From a checkpoint of a small model that answers yes/no questions on an image's attributes: encoder layers 6, batches of 64.
Rows from block 5 of the fusion encoder of a small model that answers yes/no questions on an image's attributes, named by matrix and row number. Rows with one number within an expert belong to one neuron, the router's apart. Each number is 50 + 12 x the weight over its row's rms, rounded and kept within 0 to 99. All counts start at 0. After the name is the row's rms in percent of the matrix's.
Before each expert's rows are labels from the 100 texts, of 14976, where the router gives the expert most weight on average: "fires on" is the input token at the peak. Only what is clearly more common there than usual is listed. The data: photos of plants and fungi (iNaturalist).
# router: router (fusion_encoder.blocks.5.mlp.router.weight, 32x192, trained with AdamW), inputs 96-191
# up: expert up (fusion_encoder.blocks.5.mlp.up, 32x96x192), inputs 96-191
# down: expert down (fusion_encoder.blocks.5.mlp.down, 32x192x96, transposed), outputs 96-191

# expert 4
fires on: "order Pinales"; "class Lycopodiopsida"
router.4 096:56 21 60 44 63 45 51 49 50 51 51 61 32 50 42 58 44 39 66 61 52 50 62 64 63 60 41 41 39 49 41 49 55 49 47 33 53 69 52 57 65 72 36 35 28 47 48 74 70 69 39 53 47 28 31 50 45 47 44 56 44 73 50 45 30 78 53 57 72 41 42 54 41 47 43 47 47 35 41 80 32 44 69 49 68 63 45 39 51 26 46 49 52 39 52 74
up.0 053:57 62 50 45 37 49 69 51 33 51 68 45 53 53 74 51 52 81 31 41 58 46 46 62 30 46 58 56 55 47 55 30 58 49 51 57 47 53 64 47 72 49 49 51 63 42 50 52 31 31 57 42 42 64 59 44 49 36 49 51 54 18 41 43 69 32 66 35 44 56 50 52 50 54 50 48 55 43 59 54 62 50 62 47 40 37 45 63 62 67 34 35 77 55 55 30
down.0 038:44 26 56 46 68 51 51 47 54 65 81 52 33 41 38 52 66 37 50 58 41 42 29 35 78 66 39 29 50 61 54 44 55 53 69 33 37 69 38 57 50 51 24 38 43 68 70 34 58 60 51 68 31 36 55 54 51 60 41 53 50 65 67 72 58 61 61 57 42 34 38 54 54 53 61 61 66 55 46 35 53 36 43 59 58 51 63 63 45 56 63 56 50 49 42 65
up.1 087:55 56 60 60 43 40 58 56 28 37 52 39 64 36 40 40 59 64 45 49 54 43 31 50 58 45 47 32 74 54 37 20 46 48 48 47 45 53 34 35 36 44 45 59 61 50 54 37 32 39 42 44 56 52 83 56 43 59 52 31 51 54 31 42 41 33 55 44 59 44 47 47 50 59 57 58 72 58 76 38 44 38 36 50 46 53 48 56 61 40 60 48 31 48 55 50
down.1 065:63 60 62 46 71 65 48 32 62 23 52 57 57 52 39 45 40 45 39 37 71 23 31 62 40 61 42 31 52 42 46 30 40 41 59 58 34 50 74 47 63 37 40 58 61 38 38 28 59 46 52 54 56 61 42 46 59 74 25 51 51 56 54 38 44 56 58 49 61 38 33 41 48 59 54 46 57 43 55 58 58 35 47 30 39 52 53 43 45 30 50 34 48 38 53 65
up.2 073:44 63 58 58 40 54 51 53 49 41 47 48 73 58 33 30 60 74 44 54 58 43 31 51 53 80 53 38 79 41 65 38 40 54 20 70 46 41 60 44 56 51 51 61 49 35 42 51 38 55 27 46 54 60 59 62 43 40 33 52 49 61 50 46 48 34 48 37 75 64 36 50 67 81 37 62 66 64 54 46 51 49 47 33 35 44 29 63 61 42 61 39 35 55 60 44
down.2 057:37 56 31 62 44 61 49 40 54 50 22 31 41 58 67 73 55 33 58 39 60 37 46 49 47 45 57 56 46 66 47 49 34 32 69 64 52 45 43 44 59 52 59 56 64 52 42 56 63 59 65 50 60 66 54 75 36 69 78 50 56 45 56 60 49 63 29 41 48 60 57 35 40 37 55 63 60 52 40 50 66 35 42 46 36 52 32 47 50 54 43 52 42 72 51 59

# expert 26
fires on: "class Agaricomycetes"; "phylum Basidiomycota"
router.26 105:63 36 40 47 54 26 66 46 56 45 65 44 55 57 50 43 57 45 39 45 39 57 43 70 35 55 59 65 58 41 63 32 61 68 46 42 47 34 48 49 40 44 47 49 60 29 48 76 43 45 40 52 55 48 47 30 31 40 50 53 31 32 60 62 42 36 63 43 34 55 48 60 66 62 47 44 40 68 55 60 42 60 42 34 52 41 59 69 36 43 70 40 56 50 43 59
up.0 111:56 45 48 24 39 40 58 61 47 56 57 56 41 35 65 49 31 58 45 54 49 63 57 39 60 50 54 54 49 35 33 55 34 72 43 57 51 42 53 56 42 46 34 60 74 48 57 38 54 47 62 56 37 32 24 52 73 53 44 52 66 52 54 59 54 63 51 56 49 39 76 40 53 65 40 28 54 53 38 72 32 44 58 42 52 31 42 27 51 37 56 61 70 27 50 68
down.0 127:40 58 52 71 46 40 55 47 40 67 41 46 55 53 41 29 57 59 41 58 65 39 37 45 48 66 63 62 70 40 62 41 45 64 58 62 63 52 37 34 60 34 39 50 63 57 55 64 50 62 48 56 61 50 68 53 49 44 57 23 42 45 47 63 54 60 38 29 46 63 44 69 59 45 39 75 66 60 51 39 60 36 32 69 54 53 50 64 65 43 54 42 39 44 71 44
up.1 105:44 50 70 56 58 50 44 62 47 70 62 39 67 44 84 42 69 41 57 47 37 58 70 58 59 34 52 41 42 60 62 53 38 56 56 68 67 46 62 57 33 44 52 61 58 63 31 37 54 68 63 43 50 62 48 62 48 47 56 60 58 41 33 36 57 52 49 49 54 39 57 37 33 46 67 23 44 33 53 63 58 45 55 31 58 50 46 48 35 52 42 60 51 86 40 51
down.1 082:46 47 33 52 42 30 65 62 65 63 66 61 41 80 62 37 45 45 52 51 50 50 25 40 27 49 48 56 56 54 51 49 68 45 44 31 49 46 61 42 43 50 30 56 62 51 55 55 31 53 54 75 43 49 55 12 37 43 47 68 49 44 52 46 58 67 52 64 41 46 55 52 65 32 50 45 43 50 44 33 56 51 50 50 58 46 60 67 47 38 52 29 76 45 36 48
up.2 171:42 36 49 59 63 40 66 47 36 71 54 59 49 60 32 26 58 53 43 50 40 39 34 56 51 56 50 52 63 67 65 44 57 56 56 43 52 45 57 35 35 31 65 41 51 48 50 81 52 64 38 58 50 51 55 41 38 36 54 63 28 32 51 38 36 47 51 60 35 45 54 77 63 36 54 49 44 66 52 37 57 61 34 48 54 66 64 68 37 32 63 35 60 50 63 56
down.2 129:66 31 62 69 63 49 48 53 33 45 39 64 36 57 38 36 54 59 38 72 63 59 42 32 50 61 52 61 63 51 50 43 46 63 60 50 52 47 42 40 45 38 38 53 74 60 60 36 50 52 40 36 48 66 66 57 61 55 42 43 24 43 41 45 57 59 24 47 57 69 49 58 44 54 49 44 66 72 67 44 37 50 44 46 64 55 38 53 58 36 60 49 30 45 48 51

# expert 18
fires on: "phylum Tracheophyta"; "kingdom Fungi"
router.18 085:67 40 43 44 52 58 43 55 64 38 44 44 57 43 48 55 51 45 68 47 57 64 67 51 54 39 45 73 44 50 53 73 72 53 68 38 30 57 53 57 57 66 66 57 41 51 72 49 36 47 48 33 46 24 40 50 78 51 51 60 48 31 49 37 59 41 68 42 56 45 60 53 37 49 57 74 62 72 50 58 62 44 43 60 23 52 61 53 53 53 69 55 43 59 55 80
up.0 102:80 36 56 39 54 64 54 44 44 41 58 45 55 35 55 39 56 42 41 45 58 66 44 54 49 63 42 49 33 59 42 49 57 43 66 18 54 32 74 35 48 53 60 65 68 63 46 62 47 35 55 62 36 35 46 68 53 49 48 42 40 37 50 43 64 33 58 47 42 76 55 57 50 57 53 36 60 74 38 79 37 48 58 29 50 40 58 64 36 52 64 42 45 45 56 65
down.0 114:68 56 42 44 43 53 49 51 53 45 65 64 43 40 66 67 30 46 42 42 66 63 44 78 62 31 29 30 35 32 43 50 44 38 54 48 35 27 55 66 53 69 37 63 60 44 31 75 55 33 46 47 39 34 32 51 38 70 51 60 51 57 35 34 51 63 50 58 70 47 52 29 60 57 40 40 34 26 37 66 51 70 66 31 50 51 43 36 51 49 44 53 44 55 23 45
up.1 128:35 46 50 74 56 86 39 66 48 64 38 48 40 43 50 57 37 36 64 63 23 68 47 25 34 47 54 51 65 62 48 62 50 65 55 53 43 57 28 47 63 65 56 47 47 62 69 45 41 51 54 37 47 49 45 62 40 41 60 29 37 62 44 48 76 64 36 44 33 60 38 48 60 40 68 54 53 60 46 49 57 61 52 47 46 83 54 52 43 41 76 77 39 53 39 61
down.1 107:76 45 46 46 37 37 40 55 33 43 39 49 68 70 38 28 62 60 39 31 35 51 37 65 51 64 63 56 56 50 57 59 50 61 37 47 70 54 53 38 39 37 54 58 51 35 44 50 40 47 41 76 48 48 55 18 67 34 53 60 45 41 39 52 43 41 58 48 34 56 64 66 52 54 53 43 52 55 37 46 44 42 50 62 46 32 61 60 49 48 60 29 59 51 63 48
up.2 088:50 70 59 40 28 32 46 46 22 49 27 60 69 54 47 54 60 67 74 49 37 49 69 39 50 44 49 57 49 31 39 36 27 46 49 63 59 55 31 40 57 51 32 70 63 52 50 62 35 51 58 67 51 43 61 36 34 35 36 50 62 63 46 49 55 37 46 47 53 26 53 54 52 37 40 44 33 38 42 73 61 56 62 51 72 43 56 53 45 74 31 46 43 60 53 59
down.2 090:49 60 65 53 40 43 50 70 49 70 33 43 65 47 45 49 43 61 41 58 55 67 60 23 39 57 63 55 67 72 62 38 60 64 49 46 45 53 42 49 64 35 52 70 61 82 61 58 26 63 66 46 57 44 63 63 52 50 30 36 71 52 48 56 61 61 47 45 49 47 41 58 50 40 42 57 58 61 55 38 59 44 33 65 35 68 53 57 69 63 62 58 46 67 68 48

# expert 17
fires on: "class Liliopsida"
router.17 092:49 37 56 33 53 54 49 59 59 37 41 49 51 55 69 50 58 19 61 58 27 55 63 57 59 42 46 51 24 52 36 55 57 33 68 34 33 49 57 62 63 67 55 61 47 66 39 61 77 52 44 41 52 29 24 43 62 27 61 75 39 45 54 53 53 47 61 38 60 48 52 43 41 37 64 60 43 29 41 50 49 55 61 54 55 64 48 36 45 45 55 35 65 40 55 55
up.0 073:41 49 46 63 64 55 20 39 46 68 47 52 57 55 44 57 53 64 48 53 49 36 54 42 40 45 70 50 56 40 61 35 64 47 54 41 54 60 43 36 55 52 48 48 37 33 59 34 25 67 70 59 39 63 79 49 49 67 46 56 56 53 56 76 67 47 43 55 47 57 34 57 47 62 53 66 48 64 59 41 61 58 37 64 64 42 55 70 42 48 40 49 39 53 54 72
down.0 062:57 42 64 50 51 48 60 54 31 53 60 56 43 63 59 63 63 65 65 35 58 50 48 58 51 57 59 58 52 32 46 43 15 63 46 70 51 43 37 49 66 41 47 63 53 48 50 66 72 56 43 42 39 56 49 61 73 23 66 24 51 65 36 52 36 53 71 38 44 54 42 47 57 47 48 78 56 46 65 63 36 39 55 52 50 51 29 38 54 49 46 55 32 47 68 65
up.1 104:68 43 64 50 35 53 65 49 63 61 69 30 33 48 47 47 43 58 42 44 81 51 56 61 46 65 50 54 66 45 26 55 48 63 60 62 37 45 43 24 60 57 70 38 64 46 33 51 50 30 49 51 37 67 45 46 45 51 49 42 69 49 57 61 26 32 49 39 39 38 41 64 46 67 39 52 63 64 74 48 60 35 47 63 66 37 53 73 73 48 41 35 40 29 57 36
down.1 096:29 52 53 46 58 75 35 36 57 45 64 55 39 43 75 56 34 37 67 56 55 54 56 49 67 38 29 40 32 53 33 44 38 42 51 58 71 58 61 60 64 61 51 57 57 71 40 50 52 44 36 38 35 69 45 68 47 54 37 37 55 60 51 29 62 64 29 55 60 52 39 43 72 38 67 43 56 31 38 58 58 76 73 58 77 40 47 37 33 46 33 46 62 48 40 53
up.2 090:57 57 53 49 53 66 30 41 53 39 43 57 52 68 66 37 16 47 32 41 60 64 32 41 43 38 41 50 57 65 34 56 57 50 50 51 58 37 70 52 46 49 47 47 69 65 44 24 38 44 62 63 33 70 54 39 48 56 27 57 35 62 58 30 53 54 50 46 56 49 62 61 62 53 40 63 47 60 50 44 62 40 57 65 41 46 71 58 57 70 43 44 56 69 31 20
down.2 086:56 62 52 57 60 39 61 51 54 66 63 33 49 56 48 56 52 66 41 25 52 54 42 58 45 44 57 39 49 28 53 32 64 59 42 42 69 35 53 61 48 43 48 54 27 30 49 44 56 55 58 87 38 35 65 29 42 54 47 43 49 53 56 59 44 39 52 42 38 38 61 47 44 73 32 60 66 59 57 48 52 38 42 54 41 40 77 42 48 31 58 31 48 38 36 76