Rows from block 5 of the fusion encoder of a small model that answers yes/no questions on an image's attributes, named by matrix and row number. Rows with one number within an expert belong to one neuron, the router's apart. Each number is 500 + 25 x the weight over its row's rms, rounded and kept within 0 to 999. All counts start at 0. Numbers have three digits each.
Before each expert's rows are labels from the 100 texts, of 14976, where the router gives the expert most weight on average: "tokens" is the input token at the peak. Only what is clearly more common there than usual is listed. The data: photos of plants and fungi (iNaturalist). In brackets: how many of the 100.
# router: router (fusion_encoder.blocks.5.mlp.router.weight, 32x192, trained with AdamW), inputs 0-95
# up: expert up (fusion_encoder.blocks.5.mlp.up, 32x96x192), inputs 0-95
# down: expert down (fusion_encoder.blocks.5.mlp.down, 32x192x96, transposed), outputs 0-95

# expert 17
tokens: "class Liliopsida" (76)
router.17:474497554472485519479515502493514480536467498494454537485508481548516481521488526506484495502489500521540517492520528485470459503493449506495448503550517491467503502447500537488510474472516483487489504511496546503486500517486458450458501471491518511532484497456503468552498546496521504546
up.0:512462504518535473520463518532478537437520478483492464526464486480502504446522470506538473509497508492525502498461492510501526467573562508524541460451496524517475491496479496508477528519530492492483519506522515456494499503518544527503500495498497502478485509518486558460492451510515495451
down.0:490490466436443522497501490473536478501510513506512515502536515483479469528483498512520509488519401453487456507492516491462468458506492529513510499494515504499513499495479533536464487506489506501506482516536506530509505451442510499523556471489516506474479507502507528515491519536482535507

# expert 26
tokens: "class Agaricomycetes" (86); "phylum Basidiomycota" (13)
router.26:515492489500485521502508510549519549484441504525518538527486542499513513515474523466497470500446483485488490487516481473500530532547494497481513485519522530510442475452530448486528511521473467526513466537479519469499456483463537518540456541498515451539500496510504483481484510468496508553
up.0:524499503497474505513537548492496478465467537517487514510502484498489490482494483505478473535497491482478492487525459489454512469491476502492473570535527442515493472530445503485503443519531486487525494497477449511464483475481534507531528530500507531528528497545516486531491507473474512539
down.0:474500439518492522518484499506518513475510470460507498504496537463472493473539511468542486460520532449470530502504525463552495510523488470465539478462556513459479479480531491510469542506486473511515481496511490513525491527481503524533523511522469449478503475464491491437489493534497522481

# expert 22
tokens: "class Polypodiopsida" (56)
router.22:489485531482524515492534482519515467508482500549514528484529475521507517493440486510471441510528481522524507518497503519489463487500458511513467518529506509467519539480483517503500481536501470509479518509449525506546502484513460467475497506456493499507488530496524462550526536483497498546
up.0:518547472475449483525518535506486489550480524503555484513483537509500506494472523477492501485465474472492504459571495478528542474479506474524485519518489508504512483474584508483509499509473493510502483495480502527524527471504496512486539519519495457464532524516485462524506466522470557503
down.0:492471497490494523502471518471452476523476534449488486480528486531525508544491502509533490483519496475533498479465492522503454474486489520490523431494490515497492509500487523498502474530489535547499469509439513497529467482495471489494498506504512525506487492500510529510470439541566472500

# expert 23
tokens: "class Polypodiopsida" (61); "order Lecanorales" (12); "order Polyporales" (7)
router.23:507511526472491527523530500510504501503506556533520519509481549544496484499468499492470458517513508500531488460487506472449494505489482510505513494500494526445493546462503505472528481505502520473456488516453510439518506468479446504500480537490514500541527521526525468538486509499501493537
up.0:539525480461499471514415438457478519539504498473495474442539490462507498528520494484536534506508512530477512552469494500520467533531503499494482503481517505511530503481463508507436508495458513470505519466505490466504531503514512504511532500513511504462463462493464522470489510524489463512
down.0:475515502443493461514508497484507492501522498482476508518498464509440538515534502509535482462543471482514466523482495512489488453496502494506479498510484496483541513504460527504505432510496487500492528476505515511488485497492496490455542477457490511530518479495515491525527525511513466545

# expert 5
tokens: "class Polypodiopsida" (22); "order Polypodiales" (9)
router.5:489500544498507521492510459484506456517507536534504514468518527519465481523449519505477462479520506460532501459460519508482484506552492538477441494519488477461508516506484529466485516514496508512469508505523540485519511472501487454488507475444504503484501512495508504562525525455514494520
up.0:491479511501514471482465478528521499518527494529498510524508489510496528475469500544504518527474466507519448491516486547474513467491546498525508512503474467534527508503482524496502491485519493450505537513547483476503554410520489523483523507489532539480535491494526494513461498499484498492
down.0:475501463467525481553494509500513485485543538488474487506530523508508501508520481521547496488488530509474542484496524496525487457450411518482475515488529534507508516518509529562486496529527502547520481481496490496500504506448442511502524482479492475453529537463478547507542495475461533455

# expert 15
tokens: "class Pinopsida" (95)
router.15:509508489505464515507497485477458508498469507449524567519492505514494494490490489512491487501516502484494513490470459471471452461467481531441533490523490479525523483481502526481487443502471515524496467521502509491543471469516481533534532504547534524508465477503502503540444486494533537524
up.0:534501544478511475516471533511518514501519501547466476513491507473494529504519459469485531532482454528490448493509525531493544478497521495552473496479507468518517501531475474521500532480527469477502492495509461486443511527491551467493541533448478507510523513507511528499494505511468486478
down.0:483435466492536509551498555503591475495507546541521513483484495526493451528447462513492460540527509485530497477530472504491513460494500509506493480511533505487505522512485480511486506547517486519500512462513493488514507518492503485500524513504505490490554533562533527517463470481489494481

# expert 1
tokens: "order Lunulariales" (19); "class Bryopsida" (18); "order Marchantiales" (17); "order Equisetales" (10)
router.1:520482514509510545500528510514490474524496548505517535522507497487508505490498503478473488512531491517483508487493515562474484479474495515473457505508528453510490466506464511477507447480495502500516471497478486546456525480459558481501515512480486508512463509539514515533514494506487535521
up.3:455490480503524507456493474474513480478509512467482490507524455502490547506529486495506506452457494535500457512471508511522502521537531474526479505462547503467477512531458493545477500503491458538504521479504484516509520456482528516516521484524488511503511461493526486451469522507466451500
down.3:565525526475466463505486514511503522515496483524537476527488512430536521471513526479498518499511513506481519495524470484513513506536528503510508541493498525504504513493487458472504523488537492508507487422507476472508462514515538472512472518502460507491525492545480512488504484484482527441

# expert 20
tokens: "kingdom Plantae" (83)
router.20:488484542465517516483543475476472497517520515561475465483504487505510541494462503527492494527513483514537489515486505529457463522504505569507477521509501479499478527500483516508481490525497472479500471496491538501504476502482508486465502505457467518473485505528511471504493518502521498529
up.0:484530485517478581508450554489490523480495513441499528499495522508488469509518516496506498441534491513516488524482476475522515470507482482470522499498456518504479505552490532514524483490526561494498540490491463486528508516484467503511487474513527487526483488483457456499504485543536508490
down.0:529511523515474508508491477569474498516461492536549530483546473508486500504468553508470515501469505549470487503535504511519505497484512505494498523509480503442495494518456464445505508492480540539466474501512509505496535491505510484513462456490528501539461495564506455512503501439480533502

# expert 10
tokens: "class Magnoliopsida" (29); "order Polypodiales" (27); "phylum Bryophyta" (10); "class Liliopsida" (9)
router.10:503487523457496516475496475472475471522486526565499522476508472538529520526460532520507476525524486498511471494530496511455461506535474554536438502532498474526531522497482512485501464545525497491488513527465524528473478490488485476501533480471536512506461501486501473552500546487483515519
up.0:521511480473511508530487471499476535469518497509523526495463491492504491537515491501490511505471539481481501503525482482529542504502511527464506486514525517471480541504497498458541503481534538488483509457538472481534467471464520496524471533516496499518519496535505472477495460511474466465
down.0:546539521512525502513493502506479490499475532485470455517532523516496502509509494481450523504467524547485537445540491482509554481509501471499505514493490512547509484502508469470511529525503541507467484518477473491529493495478480526508518506498494513556506516536517446486524451430457513470

# expert 30
tokens: "class Magnoliopsida" (30); "order Polypodiales" (19); "order Equisetales" (11)
router.30:470473533472543523517504494480479491511499495549551515449504481508497528507492566513506487507556486506539495497498514508497479507482432493528489526510485500503483516485454512483510465525524499527501476527514545498481497510469485491470524515448533497539486541492475474527465538509498499539
up.0:539510520472450485533468452528518507493477487505496535511491487485502532499435489525494507562458481469462435514515522516506492463482524528502502510536511525522524493513478487548517490515500495538533520484539508475533531452525492502499462515524516530517547468523521501529489466509503487486
down.0:520505505492529502538477502512510515495491502528476505487491500546484524472480446553522465496497497517475486528488503513478508472494507484554473518540501466568513513519480504508512468495534471448517537521512446475475519501513506531457500481464497523488542506519501491504533454479467500501

# expert 27
tokens: "order Caryophyllales" (13); "order Ranunculales" (7)
router.27:525534533527532524501480470530533557500484505485508481546455516533547471502495491514501476508520513505536504480482506453507489488506504506496481521515473519504499544433511455482465486492499495483494512487491541454516493481527457544450508479478531496472480532517512538489482481465523496574
up.0:478505536495513506480486483524480498494507485502485496499488478503487491455469489502521531483512521525538495498471488532523485469573511521509455523498465478520520483521484491539482460544501509483490538524497483525483511500540443528454533464493500502526478510468484503516469516515524539494
down.0:448483491525533536507476511478503473491497519487476489481487483509499482499497493488525502482495549489530561504504475509525498522522457495511471490506519515502495489516491540518505509485525503491521511499509528506530491521518387517503469507503516511493488490483503519505552468544511481514

# expert 24
tokens: "class Liliopsida" (73); "kingdom Fungi" (9)
router.24:489493521498522543475535495490507512490490513544481535505502476538517507506428518490467461531529514507529519487478539501467469498499475534514478527519467476483475516487519505486536496529481472454490513506480510492525487546504469466479464466455484473499463547455517486511505542464522502552
up.0:539490536486491506453513514488524517509480505547510495522537498499518472531468475525483511521518501522513503481461528520441484533490543510521489500489519462498491501477488506538463522531498504482477482504483505495463509533518513454483505478470491500509466538458543533531473513498538531479
down.0:466525435521457495486508445502496518493509478469499496544507493482449515463525520487573491463525494443443493540457556487494498501498523497478514511504523502504492506491512531491475526491482475486554496476528487513520502497506510509480512484488492496456471473475455485492520491527538499522

# expert 25
tokens: "class Liliopsida" (62)
router.25:486501565487511564481518471496521457494480513534494502504510515560484502524459460495481443530477502530544513466537520456494490481466496496537467499461499506482523546450507472503490514515512465480465530510481502487521485524534446477475504512475507526494529522468523492514485499483476513538
up.0:495503490502450500510489535561495484501505459453520452512482463497485472500495528525510450481473502482466477466476430512511494514537537486491551485472463459469469476500518507480536544486507518489496503484525498512532531456486496483537494522500467512490478490534488512501492494524489478455
down.0:513501515457478502521472494496534541524493479553494514482460495457538534535477502462494518504508483484489474522519539511464523495496540561558472515517541502527473539507495477534490534519484473458534487480516470493413522531498500475499451504513492482488471491507461542455476509509526509488

# expert 11
tokens: "class Magnoliopsida" (45)
router.11:482532540453512507494477475487503477527500489537505525495510510524519490516478509522487468492533486512533465491492527526489477488476486533502454498549476453494513528462461530488486483526515459514471491491443539484480488499509483479466497478441514514496465496509543507523514525505557513534
up.3:461469477514520526546485532481569542470518492495502541518507511534488510447496492513521521521474497437495469484490503477458484482494502486458517468499508481486503526517509526522484516498495490471453508512515502523490501529518483538508536527507530493470516511472501565490519480508526522497
down.3:536525528495506461519485535462449528498481513470482484514462526506540503521552487457476515515503492554489526516540480466510527507479478452493508508472498530531519458468512469513504508499470470520507492509460532482489480493501520521507520518543470474493527509509495496435491521507487483533

# expert 6
tokens: "class Liliopsida" (33); "order Rosales" (13); "order Gentianales" (8); "order Sapindales" (8)
router.6:472479544464504496466549462483522456515488521540511523449491500538509532517473510538512465529542491474498477494515502498462496498527474521523466533536500463506497529483490547467489510521500486493501513494493533489496500497510481454481484488466492551477490523480506471571524531468482498513
up.0:558551491513466516496468520517491534486528529488477539509501512485487470489511514515505469516532491504448497463456511460497477489486450508482530485506465511508467471518517485489498504516545535550533522485485493460511448495508437520506493511523493530520503497485500516476491504499501487515
down.0:527478489523500522480522502509489487493503500528552519493479491511495518530477513505507475535482516477549486495521481510531507490497510498490505450509530552468490519498516471497535501495520535532492472511469573470526473479456478480533510528498530475512512498502539464522448480517508496531

# expert 29
tokens: "kingdom Plantae" (84)
router.29:494479490476522528479512482475522506498551523545495540460488483516519503503481526551467497516537481484502479521489505538481472518506537574522509511516532472459498555488468480492528502517515508479487502493502483504496465464488501509484525486476537484505507538493512479485465511495485532499
up.0:473477485479523535527509495501548488488544503526504516456528508519466508442486450546495492534526480476495482535490523518468486467525526525540500470512511496483520516539452519540499495515535482455497515528515490532529553471489510539469529510480502506479557507503507560478518486517459501496
down.0:525528477516477451537483465539517557491489479497503515547480554484471521466529506507518473511484528455460486515484509452519514479534494500487520506471482508521519490450527508493514503510502456489516515502529481444502490471534512524494486538523460489507520502535471513451519499493500504487